From a checkpoint of a small sound classifier.
Training: batches of 128, held-out accuracy 99%.
Rows from block 6, named by matrix and row number. Each number is 128 + 24 x the weight over the matrix's rms, rounded and kept within 0 to 255. All counts start at 0. Numbers have three digits each.
# fc2: MLP down (model.blocks.6.mlp.fc2.weight, 128x512), inputs 86-171
fc2.0:140146066142129131143137141155154138099114144220113133158160169163096131221114132122141124148079127132126138178149099130123125127139146172117128186124127131110153092139110123152152107129110103095127134124143163098179171139169112210091150139124120131117125157
fc2.1:135069117099146109113099118110155134055121123128136114115101092137143107104075135138107187094122138157147133132134178132144140106133093128137152118108113082110078140137160131168128136110143124098085135123128117145112106141127115118128135132157157127126109123
fc2.2:139098129124131123111127109096144138133194115114179130141131132095127094154131130119111119118125136099138131136130152119131089120153103111126132134139144102110137127163131116109120143121144153119100126120115130169127108119155121120125146108139106100098132129
fc2.3:143136117132105119128090126115110136103103139122130092161110138111107101097103100129137151140125146124129129110122097125155118094134102118121138093137160155119155093145085100108154123160129178146080148115137094103126111114172101074138137118156104124103115146
fc2.4:131136116110091093102069117118141144110100138048126112097078088175135100083142131126126110148149159145118154100124125120108155141116092101142126084088069139107144147090133164132094107179097161148086082132112086127119095141093123124100114127124147147142119104
fc2.5:153167141135132099126112105126122120151122116115129120172124180124125149126113062150138144134135130131117118120114090142147129123168110112146140118113147141121135095152144119145148124140161148114145183124130141089141102159129136085142135106105142123133134168
fc2.6:142123134135107147120147134137144161085126095113097118116112087133176120068141148103115132137198113148124117121153170109126146119131159143126148146159124114143120161115095157109145101133115181164140109145162137148111144130118135126124121159147143113123101167
fc2.7:153109147115161149149136176171123150155134112159130171094147143111109137143141167136138142140100150130126094141163126132141115128072145130111147147144138123150081122106117139142104097155135107128161140112148163103099120122098149144139146133117107103132144104
fc2.8:138047095126150109105108115127119118079191086168169150102118162155184122105085179132103141107105095129123123122138203139115150150153118143128132073119107103143093184104119121117086141147132098082125096136104113141078126121046139127101125140143138110126088098
fc2.9:144076149103135131113144133124122150133097114153147149119150128137139156145115195149133130128109152134109085141123180113132160119091156088142104139114099092142085149131136136126135185138104086107181106128122128141092162089118157112113150164134116140127121116
fc2.10:151135163145151135129148151126153147100139106130102152062130086116143163124150139132114119118114137121120097144128140122109135119064169156121162158127140133116144130084121122126145134134135094146139081127128181081137122108137122118116095116097116112126100112
fc2.11:139107172128163133129111134132122170145110114143121128135127125086169137137128135114140116115143147131103086111148191111166162131102177115114113144121176152147118133166117150168173136134139159138151171136133155110116118125130152093122134139173124090109135102
fc2.12:121140131110137121102143113108103143165131126118135131106162154154132126165147159124143124139145103138136164147136129094084122135125135144117119175140114165151111144101149124099069130119111123153161086126121105083125157137111120190116147138100159133144140149
fc2.13:196088090176134157114107149134108143046147153121135121165086117115142134138133154141102153102134158133143106129104156115140102127177130132138134087107128100123125115125068178100109136138144124147117087118144158150130137110106133108133123124165108104119082125
fc2.14:146109140112155115117151173153111127177115114156166176101196212078121141221122114139155120116144138128141076147190115118143134147104129142091129152127164154144131126171131119074107117133124143148163143123120139083087113106121148140126154127109135135134155122
fc2.15:065058116111133112136114070143152138118110090100149107119124120097128111097124119159139133129136119136119135109156111162137105141127113158167146125088098143127122125141143104111096136101126157106092130110119108093131112132134117102116113123122165104142105118
fc2.16:136132116161139122129148144104112137114119150135167117138132178160130139172125098136097094141110140104082115135132096126089120130127137126119105122113094171106151136110109117102107135157138127162155108137112134101139148121055142134100136140112098140123122119
fc2.17:140090093154163154137140111131112110087174062157120126143125164129166138118119174157103073113143140126113119139120140132116123153140122152130105121100087115109122140106127134115117154127099131127135136123117146089112137132024137142124131136101146120145098116
fc2.18:108139115104115109135135140127184123166074110102083151102159095154133137088132152111174112142130095140112132099170132145122134146096153129164093130110095158126103137109138111140134124130120143101131162145130105100105144122098146141083139149092166123134141131
fc2.19:145107122141104124135130122135098093136153155120192114171134115095148111112164117143116164131111135112121149129111132128119105154154130170092144136101096145160145090118137117138113130125127110154151131134087065129150109132135142147120144107156086128173135076
fc2.20:118204128161105133127109145137144139175091126098036139063115077145129150116184149127155117108137137128095098111112180131133102134059152103148122090114100164119146122113086148135122100135144165171155124120128115111088154116078153112105118127073136120102128120
fc2.21:102075090140155122143118139132122128094125124152129111154134196112128129140077123157118144113119142127140113149094135178130114122167086124149134105135132117124136155146104138137122118128150126100126104121124120167098134132131139109113135146153082127129115139
fc2.22:128115140119138113161129143142108123107124102159151119170131117100128106134097121136134120133106123133116136113097118118145119116170120124148149122121133094118114095134109117161125154080137085091147156131135141145146092135121119083150128101153088115133108087
fc2.23:118155132148124122121129139128132134135081166150075098111134113151102125155107111120131113148165135121131112111096096132114096122102153127122101142138114191115168115116125132096122118127116139168144114112138091113132120095101097113140118128124154122137145134
fc2.24:092143130107150112126148110132150098124091123110167141097156092080134086108091118147134123113151110139137117118164154135171120125117116148143146136136145166125128109176141103132111120107145166162128164150112103125146124133144110108133106108137189097139135129
fc2.25:145148108110143147152164111148104188110141098124163081154176157090133123118124122136155128139143148105116120147105103098153107104154172155144140163140153152148134121135114137129158112161128162110151193119165125131111133124106112103137130126161112109126147121
fc2.26:146145193136137133103147138125136183171039135151102142137147092130152161128127147127158130155156141136130137139112157139119144119134149111113100164133170122162121172146139140170152147140154127119131154132145130158108129110132181120158136151109182116113157150
fc2.27:113124133107138127132084146095135107172103128160153155154145110127117140107120159094127133132118117134182116130141162133139138129120181104135113072149167139101095140158111090071154104141127135091079167124141112101122139120197123081105105144132142129115137135
fc2.28:106188151100103120160098128164120110197084098159106177142102093114101121077152103124150125128108135130121103077143120130158147115101174098102135093141183133112138128148086129151162092113160093136116163131146128092153112122149117077133114121111118138131152106
fc2.29:078118160088141132132177132129078170169100177121143142155176118107132088208095110124148080130130114142130118161085125113148150126151126137089086173145120076146121121160138138094112145091122129151152166127137084168112146123147120139158142139108140132151151139
fc2.30:107112091128100126129137098117164105086130076113062086090099080134131105089123135067123087134116081127109140091137135103120112097102119159174065135114090126128137140104096079166146171140133116149094083160128158175134154109107123106166125140114113102097108129
fc2.31:102150158124104128115123125137080135112092131067070167134090060121142118041152095133121126110120111154126133066083147100129148111117122111131110087154091152122171141121148124121156155116121083174133105113125104120145082136130132081152106140105140129146128088
fc2.32:136153123139115139105123147116142145167119100145090147127139095173118133150136108128122109136123124120098088158083127110115165135114165120120089122158131082122110137088139142112151132123121098109133095153137145134114135130127108107122125135070109144128138139
fc2.33:184137110136138132158148120123143114136145177172130081108089163106153124151165129133141135136139124153127143131154145142132087119126125111135118116099141134145075107138059115139146136141123168153146141133123132148131143119183125143143104126127131099108102143
fc2.34:096095151125149125119130151130121143134118088143134156114124142142141169148146146160123140135101115140129094125166153111113115147088135129145124122131123119135110131125134121164110136133121132081148066117120162124103139097115165164117128132105147125116106122
fc2.35:148135131111106115129100094115166094121125142144115134147103069125117137101127108133129164112135143119138133095103112119150110121148110107128116095135141094133123125143110159139148146111155104090090116132132118183138106127163092114137119121146092093113111118
fc2.36:094132174133147134130154166130138142171071104131120164085175150115148127165103121117150087141141105138144097129153158138143142149083130124139091147127154104120138128119122127153153142104147141123178178141135190120109130113097164098136117148083142114120134137
fc2.37:109098127116113136113130119083099183084136178072179089160136122128142106162095112120111150132154160137142145135129126122111149110147084116100129158192098169117119135133180126103167134168099156147110066129146079156119141117175130130124143158182123142126145137
fc2.38:106205161107114132111132139114158146112114138169106095140123110129127158112159135102146121122105142107157159125116102150117143121124138101126090129121118112128105191079139144131172146160135127067148116144147167182135139120117109099135120150135077129114134121
fc2.39:151134103122129125118110131111132138122166170063123121184125138150129106155130141133123170114146137102170142131128109155091113119185089112130132150144143108140133134143116133126110121107154100129114078104146115185140094147193117139128142122162122154117144169
fc2.40:157094125143133160123117157104132145130152116095139120132131156139115167114143129132128126145110159105135135156137139171105146145147106125118109112109134129133112168088148159110117144157130142104153146107137153113100145109107182128110141152120113130124145105
fc2.41:126103113161156150122148177097112122104124143122121160120133181154119151136117145123103123127138146126138121163143128141125155175106117121135152129118103122131114142095163142106114120142107101100129135149133138111125118134118156152116148150130106146133125102
fc2.42:089145144119101115120128124114149119118108126088103108133084102141102109041114118122142126104146146130145129103114110151141145098142112123173132107150117089137126149121134117209158095105124110091106091110150155150137129144161166109143141110144121136126136146
fc2.43:087138182063137137101103088110134138188100113095096127123145135153147154090129143139198145097165112150162120114114118115114148112135136111125097109171166094131092170131159137162116129086139062109119129122155120122139130143161142127144141116115177133133148149
fc2.44:147121164097123115103154124125128152168121157080119151160146134168147116113126099143138152117138090129152169127090127153108137105167121125114128108142144114124105162119144142067103142128150102130107086120151119164128144134165095162115121132099150129133134158
fc2.45:180109098152158133118109157127110106132158131095116142124113200134117164150177146163137162116124133105162165133122061134116107150145097115124146111141110133146128142116135149131096139128169069110157120102136149117127135156117152155134153153145108146119148118
fc2.46:139158126125113099143142110106132111176129121169126117138138106102117118179128081124143126149113110126086168145116081121130115131142110098111106124113135123122157085140118102127137121112125118115122146127113134146146128153135095124127111099118097138129117126
fc2.47:137142143124104135114084084140149107126164109094117128102086088119118110050156118121104160117107112120149145097101110115140132121110122102143155108152138123113129124144120106168145114092131107124075096113135101142144100156162113110119112114154124114113109100
fc2.48:143157139108131133143110085145053137171097177147116133171094146122138102103120104142145144136139103117130122145089054136107133135167093091091126160149139123121156119149085163133123128136122106135137119123154110118165119146164135117133164143130112131153138138
fc2.49:143152086121131154134139117154132138145173184136188144178165156086096141157134112130121134128121146142164154158168104152155129121168115103127150113118106107130125085120171143129107111124120160071139198126140127170132116156105091140172142120143126153135153123
fc2.50:144149102147150135148142153140117099126167151131193141148163173127101140174142134127099116133094154072115124160155088115152101150116158120130113163093104162131123099128121141097124106146142112134150154125120122126139132124081104122085130129111086146129134075
fc2.51:108136148106106101148125123144122101177154141147141130143129119107071139165126117143125128139101139118111132120134098135130106126109114099114131134107117111136138073150140098136115141095110105123133151123093147116147117145132106140129118089110120133137159126
fc2.52:136126100126106128127136112140132124104173155134123116140115154141107133143159138103136167129088104106147159134109064128124106118115119117150124090100119160136102092080114104075151117155099085099095066120133162157151156098175125157086129128174060148120121105
fc2.53:125180133113142147124137137137109169094101169132142140165172126147131168162100179111125118117099123174140138144136118159107176085140140136086105152142092102130109160107197131134159166139118080087142158128123142123146138106116123140159148146139133144148107126
fc2.54:149143118175147139162145172145142144110066144066080115121144122123119128105110114147135099148155170133131098140108165143097119145131121138149146157119093137137185141111096157130120102107142176174167132119166092109130133113113157106122109144115149112150131150
fc2.55:083152122159108122129147126155126123129084145129088162109138124109143114142097110128124088132144119146127108107162174124156165128117132147118146153129091115108153113126180138143113128094092138166136166129113123129140095143128145115156102124094153134136142135
fc2.56:153127109136121138111120139127098126101106121114094149116085137137160130114129187130108106080129162113135131115155144157110124136082112118155142112142104118128111129085117132103112129155114102153121065150114128155118098128071169137108112124132090138130096071
fc2.57:120133136118094127125124122139127121195099187096133126144094113121098120127118117131137130158143094126153123096142134137124155136143102090103116129128108130129150113150139178126156105111132167134106169135124139096139122139170124132114141154100154168138154143
fc2.58:116122154136102115127146137144111116164133149092153133090130092116123114152146081130118131141110118129116159127121105114104123151087133156131145143112124182132141109127112118108112112134129143165134111125114110116112146167129139171103117141123095132150143098
fc2.59:137101063132122142145123103102112097077167164135179114184129171111092118165101145147097141136083153101128156161109058137105084117165053119128125131088073113129117099112131130087094151118104091084099114132106102142142123153156132167116161115131080148125127113
fc2.60:096098114096118110125106083093138119014149154102164108139097118147126091104064175134110138091148139153144125140139169153138125117127084136143124131110076165113118157155186119136122155154118179121106088134122075138133140125169095170145136136133191132121087177
fc2.61:123166170136124122135108117129132125173108107115056110130129112141112136088145093119147127124145126133143110115106082161121129132124118123139146122148170103129173132138142137152148137104144117148120134131134180133114106137164149084168124098093120133133175157
fc2.62:116130108110149133117134135130147140132111128141150139048163103104132144113125138115125081138126107144123092132140166146154105129093131151123098163114109126129115118103126094114122151121117104127126122132105144144104128102079129136146121113105123086118118111
fc2.63:112196132127111135121111114078183072138158094156114119153155141155114146143116107117104105145104114097121148137143102121123124124157093135134100130113088148111148095107163087149160146130130138084094142154101162134137144126152126129118118100081108144118148158
fc2.64:119148115099124122125079125139095142153133143093089122127096133127104109119152109130115119135161161095118151103128083127090115135134119082121132140155140149138170133120133133104112092144132145175117098117120084123123118143128118161124153135140134144147143114
fc2.65:195111111143134138146129145135111161101120124119086109101096101107149134074153158114137128112153152147119140112143152119133150133125167117147158097134182114151105159109117171135129116172155117150118125104168135129107109131101156095152120131165121099103088113
fc2.66:144120145128140124099155149108140102105128083129066147033103094140171130109131117133124093129129118140076113079173202081137144140076146154137125104129124094123112121132132116149145169101100131159114123144111152136102110137116150119141080124110143114127087117
fc2.67:082087131108135129134139134139114156178098112146109135064124130154132121156137143133146118129151105150143135143151134153108137144095112136147107152162121105124094144109155110196118120095116146105158090116146124134100142133133153161101149154115144145143141106
fc2.68:077152137127153133132146128123144147182099080136098145105177155132133155142127120145164122126134099151126110128116120135108119164119128137136128147124118131136137124123167107156094111111133112111160155119137148104119120131132144139144127119086154127143147157
fc2.69:136102089107136156141136115140116133062162145103169135149141152123115117083133150113122163115119156142145135148137143115121112126197108137129147114129146138165096136127102145118111108152141153096127120113150118173125142132111146150135148135173141134142105140
fc2.70:130133100146113145151135115165100121115154141133132130148134155125129114137162123140113130141133157094124123157132117122108121145163117156123141146118116151136171109114112151031098107155111158179167074139129100083127160134097130155109140160099125153154147140
fc2.71:073101144119129139135131172166097173151110109127155116107147121095143099182153095112129153136124105114148084121118164140145131158116147115159109113142160136125138149132106139103110097122158161145149157153129099141067121113101119089133109142119120102118126101
fc2.72:156114126127078148128134146125111152111150164106155124104127108142128136102166160136103122127151155119151132146134129125116096131126155129108155118131109107138120148096127166093122113144101158147116082107136118143144131115108139154115116141135132134136140124
fc2.73:141118151113084101130132107132086130177114147161164076180109129149146130179143134103156101107141130123130131133091124098117162113163156136116094124121130143144123150149130180128173151161118109176153134155150086106151137128159110093106113140149134157126143175
fc2.74:166122118126123116147125146150097109098131147151182146183127138075140124138109092144123157097095146151107098127146118138169127147140113100112127069112159114137132085173113123109132133133160075138119155135105115146122110164126118096155141119153083139131123092
fc2.75:156149153122115109138078130153113146113124172124165120137122109133105128148133122084127175148124152122135122108128154116147111100108138087121119122125150135128137083141085164168164126148163151132122121118138124167105149111147116104116107119164119119089137119
fc2.76:143128154121180122128162123127090178144136120174152123158189147139143158179118110144144131126113141115114133147113151127145127134145161123090116178147124145142081148149158133134151180152134162101187163131145137150113135123110130105135163163159138134131128143
fc2.77:167158167145156135122154137160139113173119087160122140119143155119129196165172122129151120142147144161092109115174170117117155145083171145140151142120159155134113120127144138171110162132124172170184152126115127111129117082094160130128107093095193122135137122
fc2.78:148166101158121122114088151127119125122125149125086121168108176161134115136145116134122170108121156108141126139097117146098121135203132112131139128144133169132149171124136171099143117150127103137117086110145135163135128139160166128114154132150101165123125159
fc2.79:142133165135174121122153127142149111155156091118139144129146188143113162138150129141169128125101160131122096156136112118112136130118140128139145138085118074143120095104163128147135147073129082124173137128111145111117132152135124160116128140130126146139151115
fc2.80:109081113156167134097140161140137150106159134073101146106129157145149118111119168161121144122141096157146131111170144114113167133124126138133118117144108147120152202132150150132108105126137138133116114115136130066116130123099136136133131148108160128116134112
fc2.81:150127094131118096161074134116160110088127130158103082178138126122117114130105139118105157145134191103112154148097098121109078104174108089129153141128142125141166125128084129122126110122138122136093081108136148150153126159169110128154148143152092142123118188
fc2.82:112155164147136105139093140121119118179086136118097110154119113143102120102143099121162131126139121133124116109052066137103139146159096105130107118135141138106162127153154132141138132120147123100152169132137127117153107155116121094155150118120120142136157152
fc2.83:095178124150138131138159135150199133187094115132088154072146106118111142126181125106165077177141140147127087137173139137123126156052181141151092162105110175108157084118086106142146088103107159164155167147126164078152135127125117121116103124081139121120135130
fc2.84:158107107130120111141106086126113100099129148156170132162088119111107109119111091126126142124116137119139145100141086119160148107165123122127140080144165098119132073150096103146129142123161111116093154141110103125141094129156099102148132097149111138127111132
fc2.85:104117168133153139099131168125161103116138139168176123118119137091123154132124109141111135146100118154137140148132110147154118136127137142123112082112164119125062091125112113142134145112152077090133174150100206191124115103114132120124085117117050118118127074
fc2.86:167119089133132096149116112104129089120151137137165082171103110125132112148137077128141125130087141108106168104133084117156104113174126127119130099121164120119142098152102114135137117126149124111103137132120122124145110169153079144147118091146085118114130122
fc2.87:110187153148108124123121142113143117163115147126074088161152142144113111147125094109131133126139121079143151134075079146106127142150115111125113144131107126108157146129156132141146123158132107137146126128150158171139141134142151130126125118127105157124170160
fc2.88:104088097154134138117136123148134135107147143142174173123164128144138125153114167110109145129125110156134138150171194122119122136135151142127119168117089116128157133125122107101107133114108141199111096112105113103135135105114119180112117133119162126123105140
fc2.89:111151151120128131134160108160109160120103115175145136125158151110145141175126139160131109149157134160112089135136132111134150138127138150108165161127107129110171113130141147118148105122118186154186193107130166072135116116091121138142153116129183113142128154
fc2.90:131109108105096108127121102086108072145151137150161108096102116129063121172139129122114125150093112116103133139161090135127148121123101102127123148132136158112124098149125093120148124139124107098100107137094112141162114140146119142102131109127087128118139111
fc2.91:142086112133129108107130108145045127107179174097178136129111170133126125133102118137115156140137142109096130139105103064100136134134076099133114138124115106119140143118140114080081131132157117125144104124106067151093113142103121142112147129124103140145142107
fc2.92:132114157106141128133137102114161124182163116135128140088094093117120140087172138123137127121124113118137127116160156107113157126109141127127144138117116119127117128133126122164103145095124073109114087105127151106173124137142121179123101117131152136140117123
fc2.93:126119089115129115137128166139087110113141131142164129170131176130103110183097088169092156147095116113086111119164084116139123132136092126116128120117142180123130104152121108088123128138149134119134173152112108102110112129144096125101133133123085129137129110
fc2.94:085139114108122142131124126138124126112085125091123178121130122138126145090113140132106144125127157103146081130086152127149136144110124127108168106194145088119144141089177118138125121126110105137088114108130131102116084118132157105126149106135106122143144141
fc2.95:180094105158145128137172135140097144074143137144155126144144127106159126136108146136092122135133136150118107138139202108158119121115158171107170134111152121119134103140109139084100129138108147195135176125102116138115123099063144155141107118133154093115100102
fc2.96:111157168083129143143137118155162084191126138186139155110139150085101134173142110090156097133127107132149119113103110145132121124107184132113124142140156155124120094129123137137133095096129142154124176136131119095142124129168104132121114112135152113148146138
fc2.97:160161097151114150123114123151129155086153138100114156135097122138129128124155131118122117133155189147151140149107151125128123115104148170154179159115128138139129137114111171104118130134121146178144124114114127107164116144144128145140133129152127139122104136
fc2.98:149105086155132119152098129110161112080147129150136094166135171109095086148108098117122152132098150109093162106086031159155078123169084116149148089116132164111131094141092122111150124163150157066100155137144106141161114142130101106128140121159101115114134134
fc2.99:106119119115133119135180085112167159180090064147107097068154110110139114161131123091170098137122093140130142148144162126119092140091158169121094195108150147137104096129106060153123123107127188125123158138111149152147161103121152145123130108144170104111130139
fc2.100:108098124086143142110142084135128139102159122120163164098140117161170118146106168118112118119132110148134133135163170130131145115114138140119140148119088116111104154130159117130091141117110118106113122116128092109124126110115118161098133125128153139132110119
fc2.101:173097116162134136121116133129160152073117098072107133113119108116147126093131172140121146104106144138126133111132155148138138109109143132159129123102096105148106163094111159136109149130160136112110128135108147152131120128110139121153126119146134114124098101
fc2.102:115169161133113119120107118113157106136124091115109141110117101177126104060119128119128118134174108122133085117127156108144143140137132123155124114131155116118134150145138109133148129127126119139087128122134149106124151139152132112161116122110195112138131221
fc2.103:118106142139129128131163117137153156191126094109087164073163137120164147131124120111145064149166122111093101157107144129102113160106137163144122177133100133107160107115114133094121138138087162186156145132130112085132136144107129131123113147072164133164127155
fc2.104:137139082148132153136138130126185155133121128123090071118156138100133138144158114116154134128150139119142146124104150143134112145156121120126120142112133148151142153132127114122150120124136194118158187127139133121132137125140133139174132165135175139112138143
fc2.105:111143162139102118088124103096126132125142117092061138089087061149148126046122103135124121111134086126083140071098115066134165123100133109132107092107083108142146151123195127135136163131129073152108109132134136099139132153099101096114098147114126112134122107
fc2.106:107107122138136157114147159166092159129127113142142126122116163136145118151151158155127144120140112134136119144122177124105124129116133166113140133127124123139120140098145156135107105103129128154170133116145145122134122110091176174110147137142107114135133122
fc2.107:112140099129116152118159155118151117095109120085112121074150066141165123062123183103132083117138128151117126097147201118127143137104141160124119132125094136123116142086153122150152133140106152149102176126112142151114121116094133098169126143116165093134114140
fc2.108:103135139153102122139119121114145089091171122168137123131100098114115089097104131088127128155120133119125154093095096121119132136112134133119137089140132086122115087120114092165134136122100087108091093148123148135154140153161095113120122112162081131149120099
fc2.109:100153102109105151140142142155148129102115108111133128120142073117114131138119166126100089148109149110108113129140176123131135131063105140131111146112087110131127138094124113150155132121113183094129142150123169130088135098093122145103133137110105133119122110
fc2.110:067118121101143115124139140149105129145119112128124133109155163108122100133089079139125118149135085133140155144161112146158139133121104148124098128173135135135132132138174078123133108113126155098133174147116107125110113112131133125099138125130137113134140128
fc2.111:091122163084129135087135105097136123145155124148128167149125113155167131117105126135112150111132070156171121121137162114144151137135140134125127116169147105126124142161183100134152136110116120125093084114132104123141125140213101148143118128125173135125130149
fc2.112:099080152098147131116122139109102139091162119114188133160111118125142120110138118135113152100110095142130145098108147129144133112154128127134156082128133124140087155099156123172115135105164085092120120128134141196084108133129094083123132129180098129138123086
fc2.113:107118130111131132151139109109170122147160110200169147156132148159108127097098121112136118113092076135152122115142140165162131131159137130130121115118161116122100132161140105175135142100121138058129180145136145157162153130147117118132127137127143127116131143
fc2.114:099085121097118145108113124129082147144147144100170150128130140125125104166134137127094142133114099115135156133115129127118141141108111132122129152139080137126114148111164149108119129148114139106149108122134098123117121129100119154100165150116121140150146113
fc2.115:135079096157126102125136149101048095060163129136180132182122156152150100146076135152082097158116138119092159141118114116120135130152071116100096112102095161102132129108147134059124202168101111100112101142106118176123128137095124118104127145114090119137095125
fc2.116:129123147152153131106120116098166130090117111127082120128099112141163118076130137122122105100148124128152148116146127136152128140144131145134076124127126118123110130124168143114158171137108102108110118134137160130122155138152150123157137129114118133107115148
fc2.117:153151134095116124138106123144095103157141143126131109156098154160111111129139144163145145153104113070112177123104075143101117142166078095116136101112092170124107123105122161127108107162134136099142107110139096112122125154085135138073133122127106154146156120
fc2.118:165164128134125117132095115133166141125134142162106101141135094142126149117161137111138152116115141132143122143112105126109085103147153134137156144121156115129153109138075123128138126114128137153126084114143155142165139132158102144146124118161144111123111155
fc2.119:121104104169095125119145159159109197160093165124131110105137081131133120136159140102138128125149117146150098169116191123118130136090144144116123199155129142136146152115107135112110127143099169199177112133138098169110164097142145135115102162112150157124136140
fc2.120:131076117131131133141106119138177108120178125151146127116109137125105118126131155129112162145122106132122153119162124157117101123126133179158144086115138100137101091099110105133113113119125136079079101133135159157123112120130121153110121092147113136117108113
fc2.121:117105099121127140138140105157111146134141137139160174127124077130123112095106154122122122136135130160121087133128178142143139120105181161127148128143140122118148128147096147076123124126099157164109177142124092095124129118139108126115112124146152107144082116
fc2.122:100152154117074103129118126134132100155065161128075123111085061110103072102108091102133139143131130139114163090124089141121137125092121115130124131137166140155155107130127095125153102120125128161108085125103119145136123111209098119118137123166109146143145128
fc2.123:152120125105121099115128104109109159145127163103155083147096143140140113157140122105145120154165135117147156157122112111111125114159123111120129144161118147125129128133115149103124102126146109154146110142152077122154156124155122116128112135162135125123126150
fc2.124:150105140094124140145105114122114097120207115125146112122091144105135121086129142166151171100111088132141149098105122082145131132114120113141173099140137081171099140130132105166091109109139036105094137082122132068130112171115125153136132134150104127161122098
fc2.125:113170144135140166150104122138154114199134152159096142147148141147106175161156144124155109144162158132112111149135127109119155118116173141096125175113137148116156135139133114144147077122122124176151135100125143076172126133173115160145115126124176144122144182
fc2.126:124202126111131133108094145109148151157101139124052095148151123165122160136150089121146121129121145101139130142095109150119151118138159120131112158143138169112172152115158118125139108145153121143152114136134143129148128128116126128152103126113110136125156159
fc2.127:127147141174141135127146123112143074147139067166114096093125159137132131085145095146130106146121101123108112108133132134144098138172108134114106117095152170108149119131110097156151111137152142134136185135109177087128116125063118124142104125103148086109135134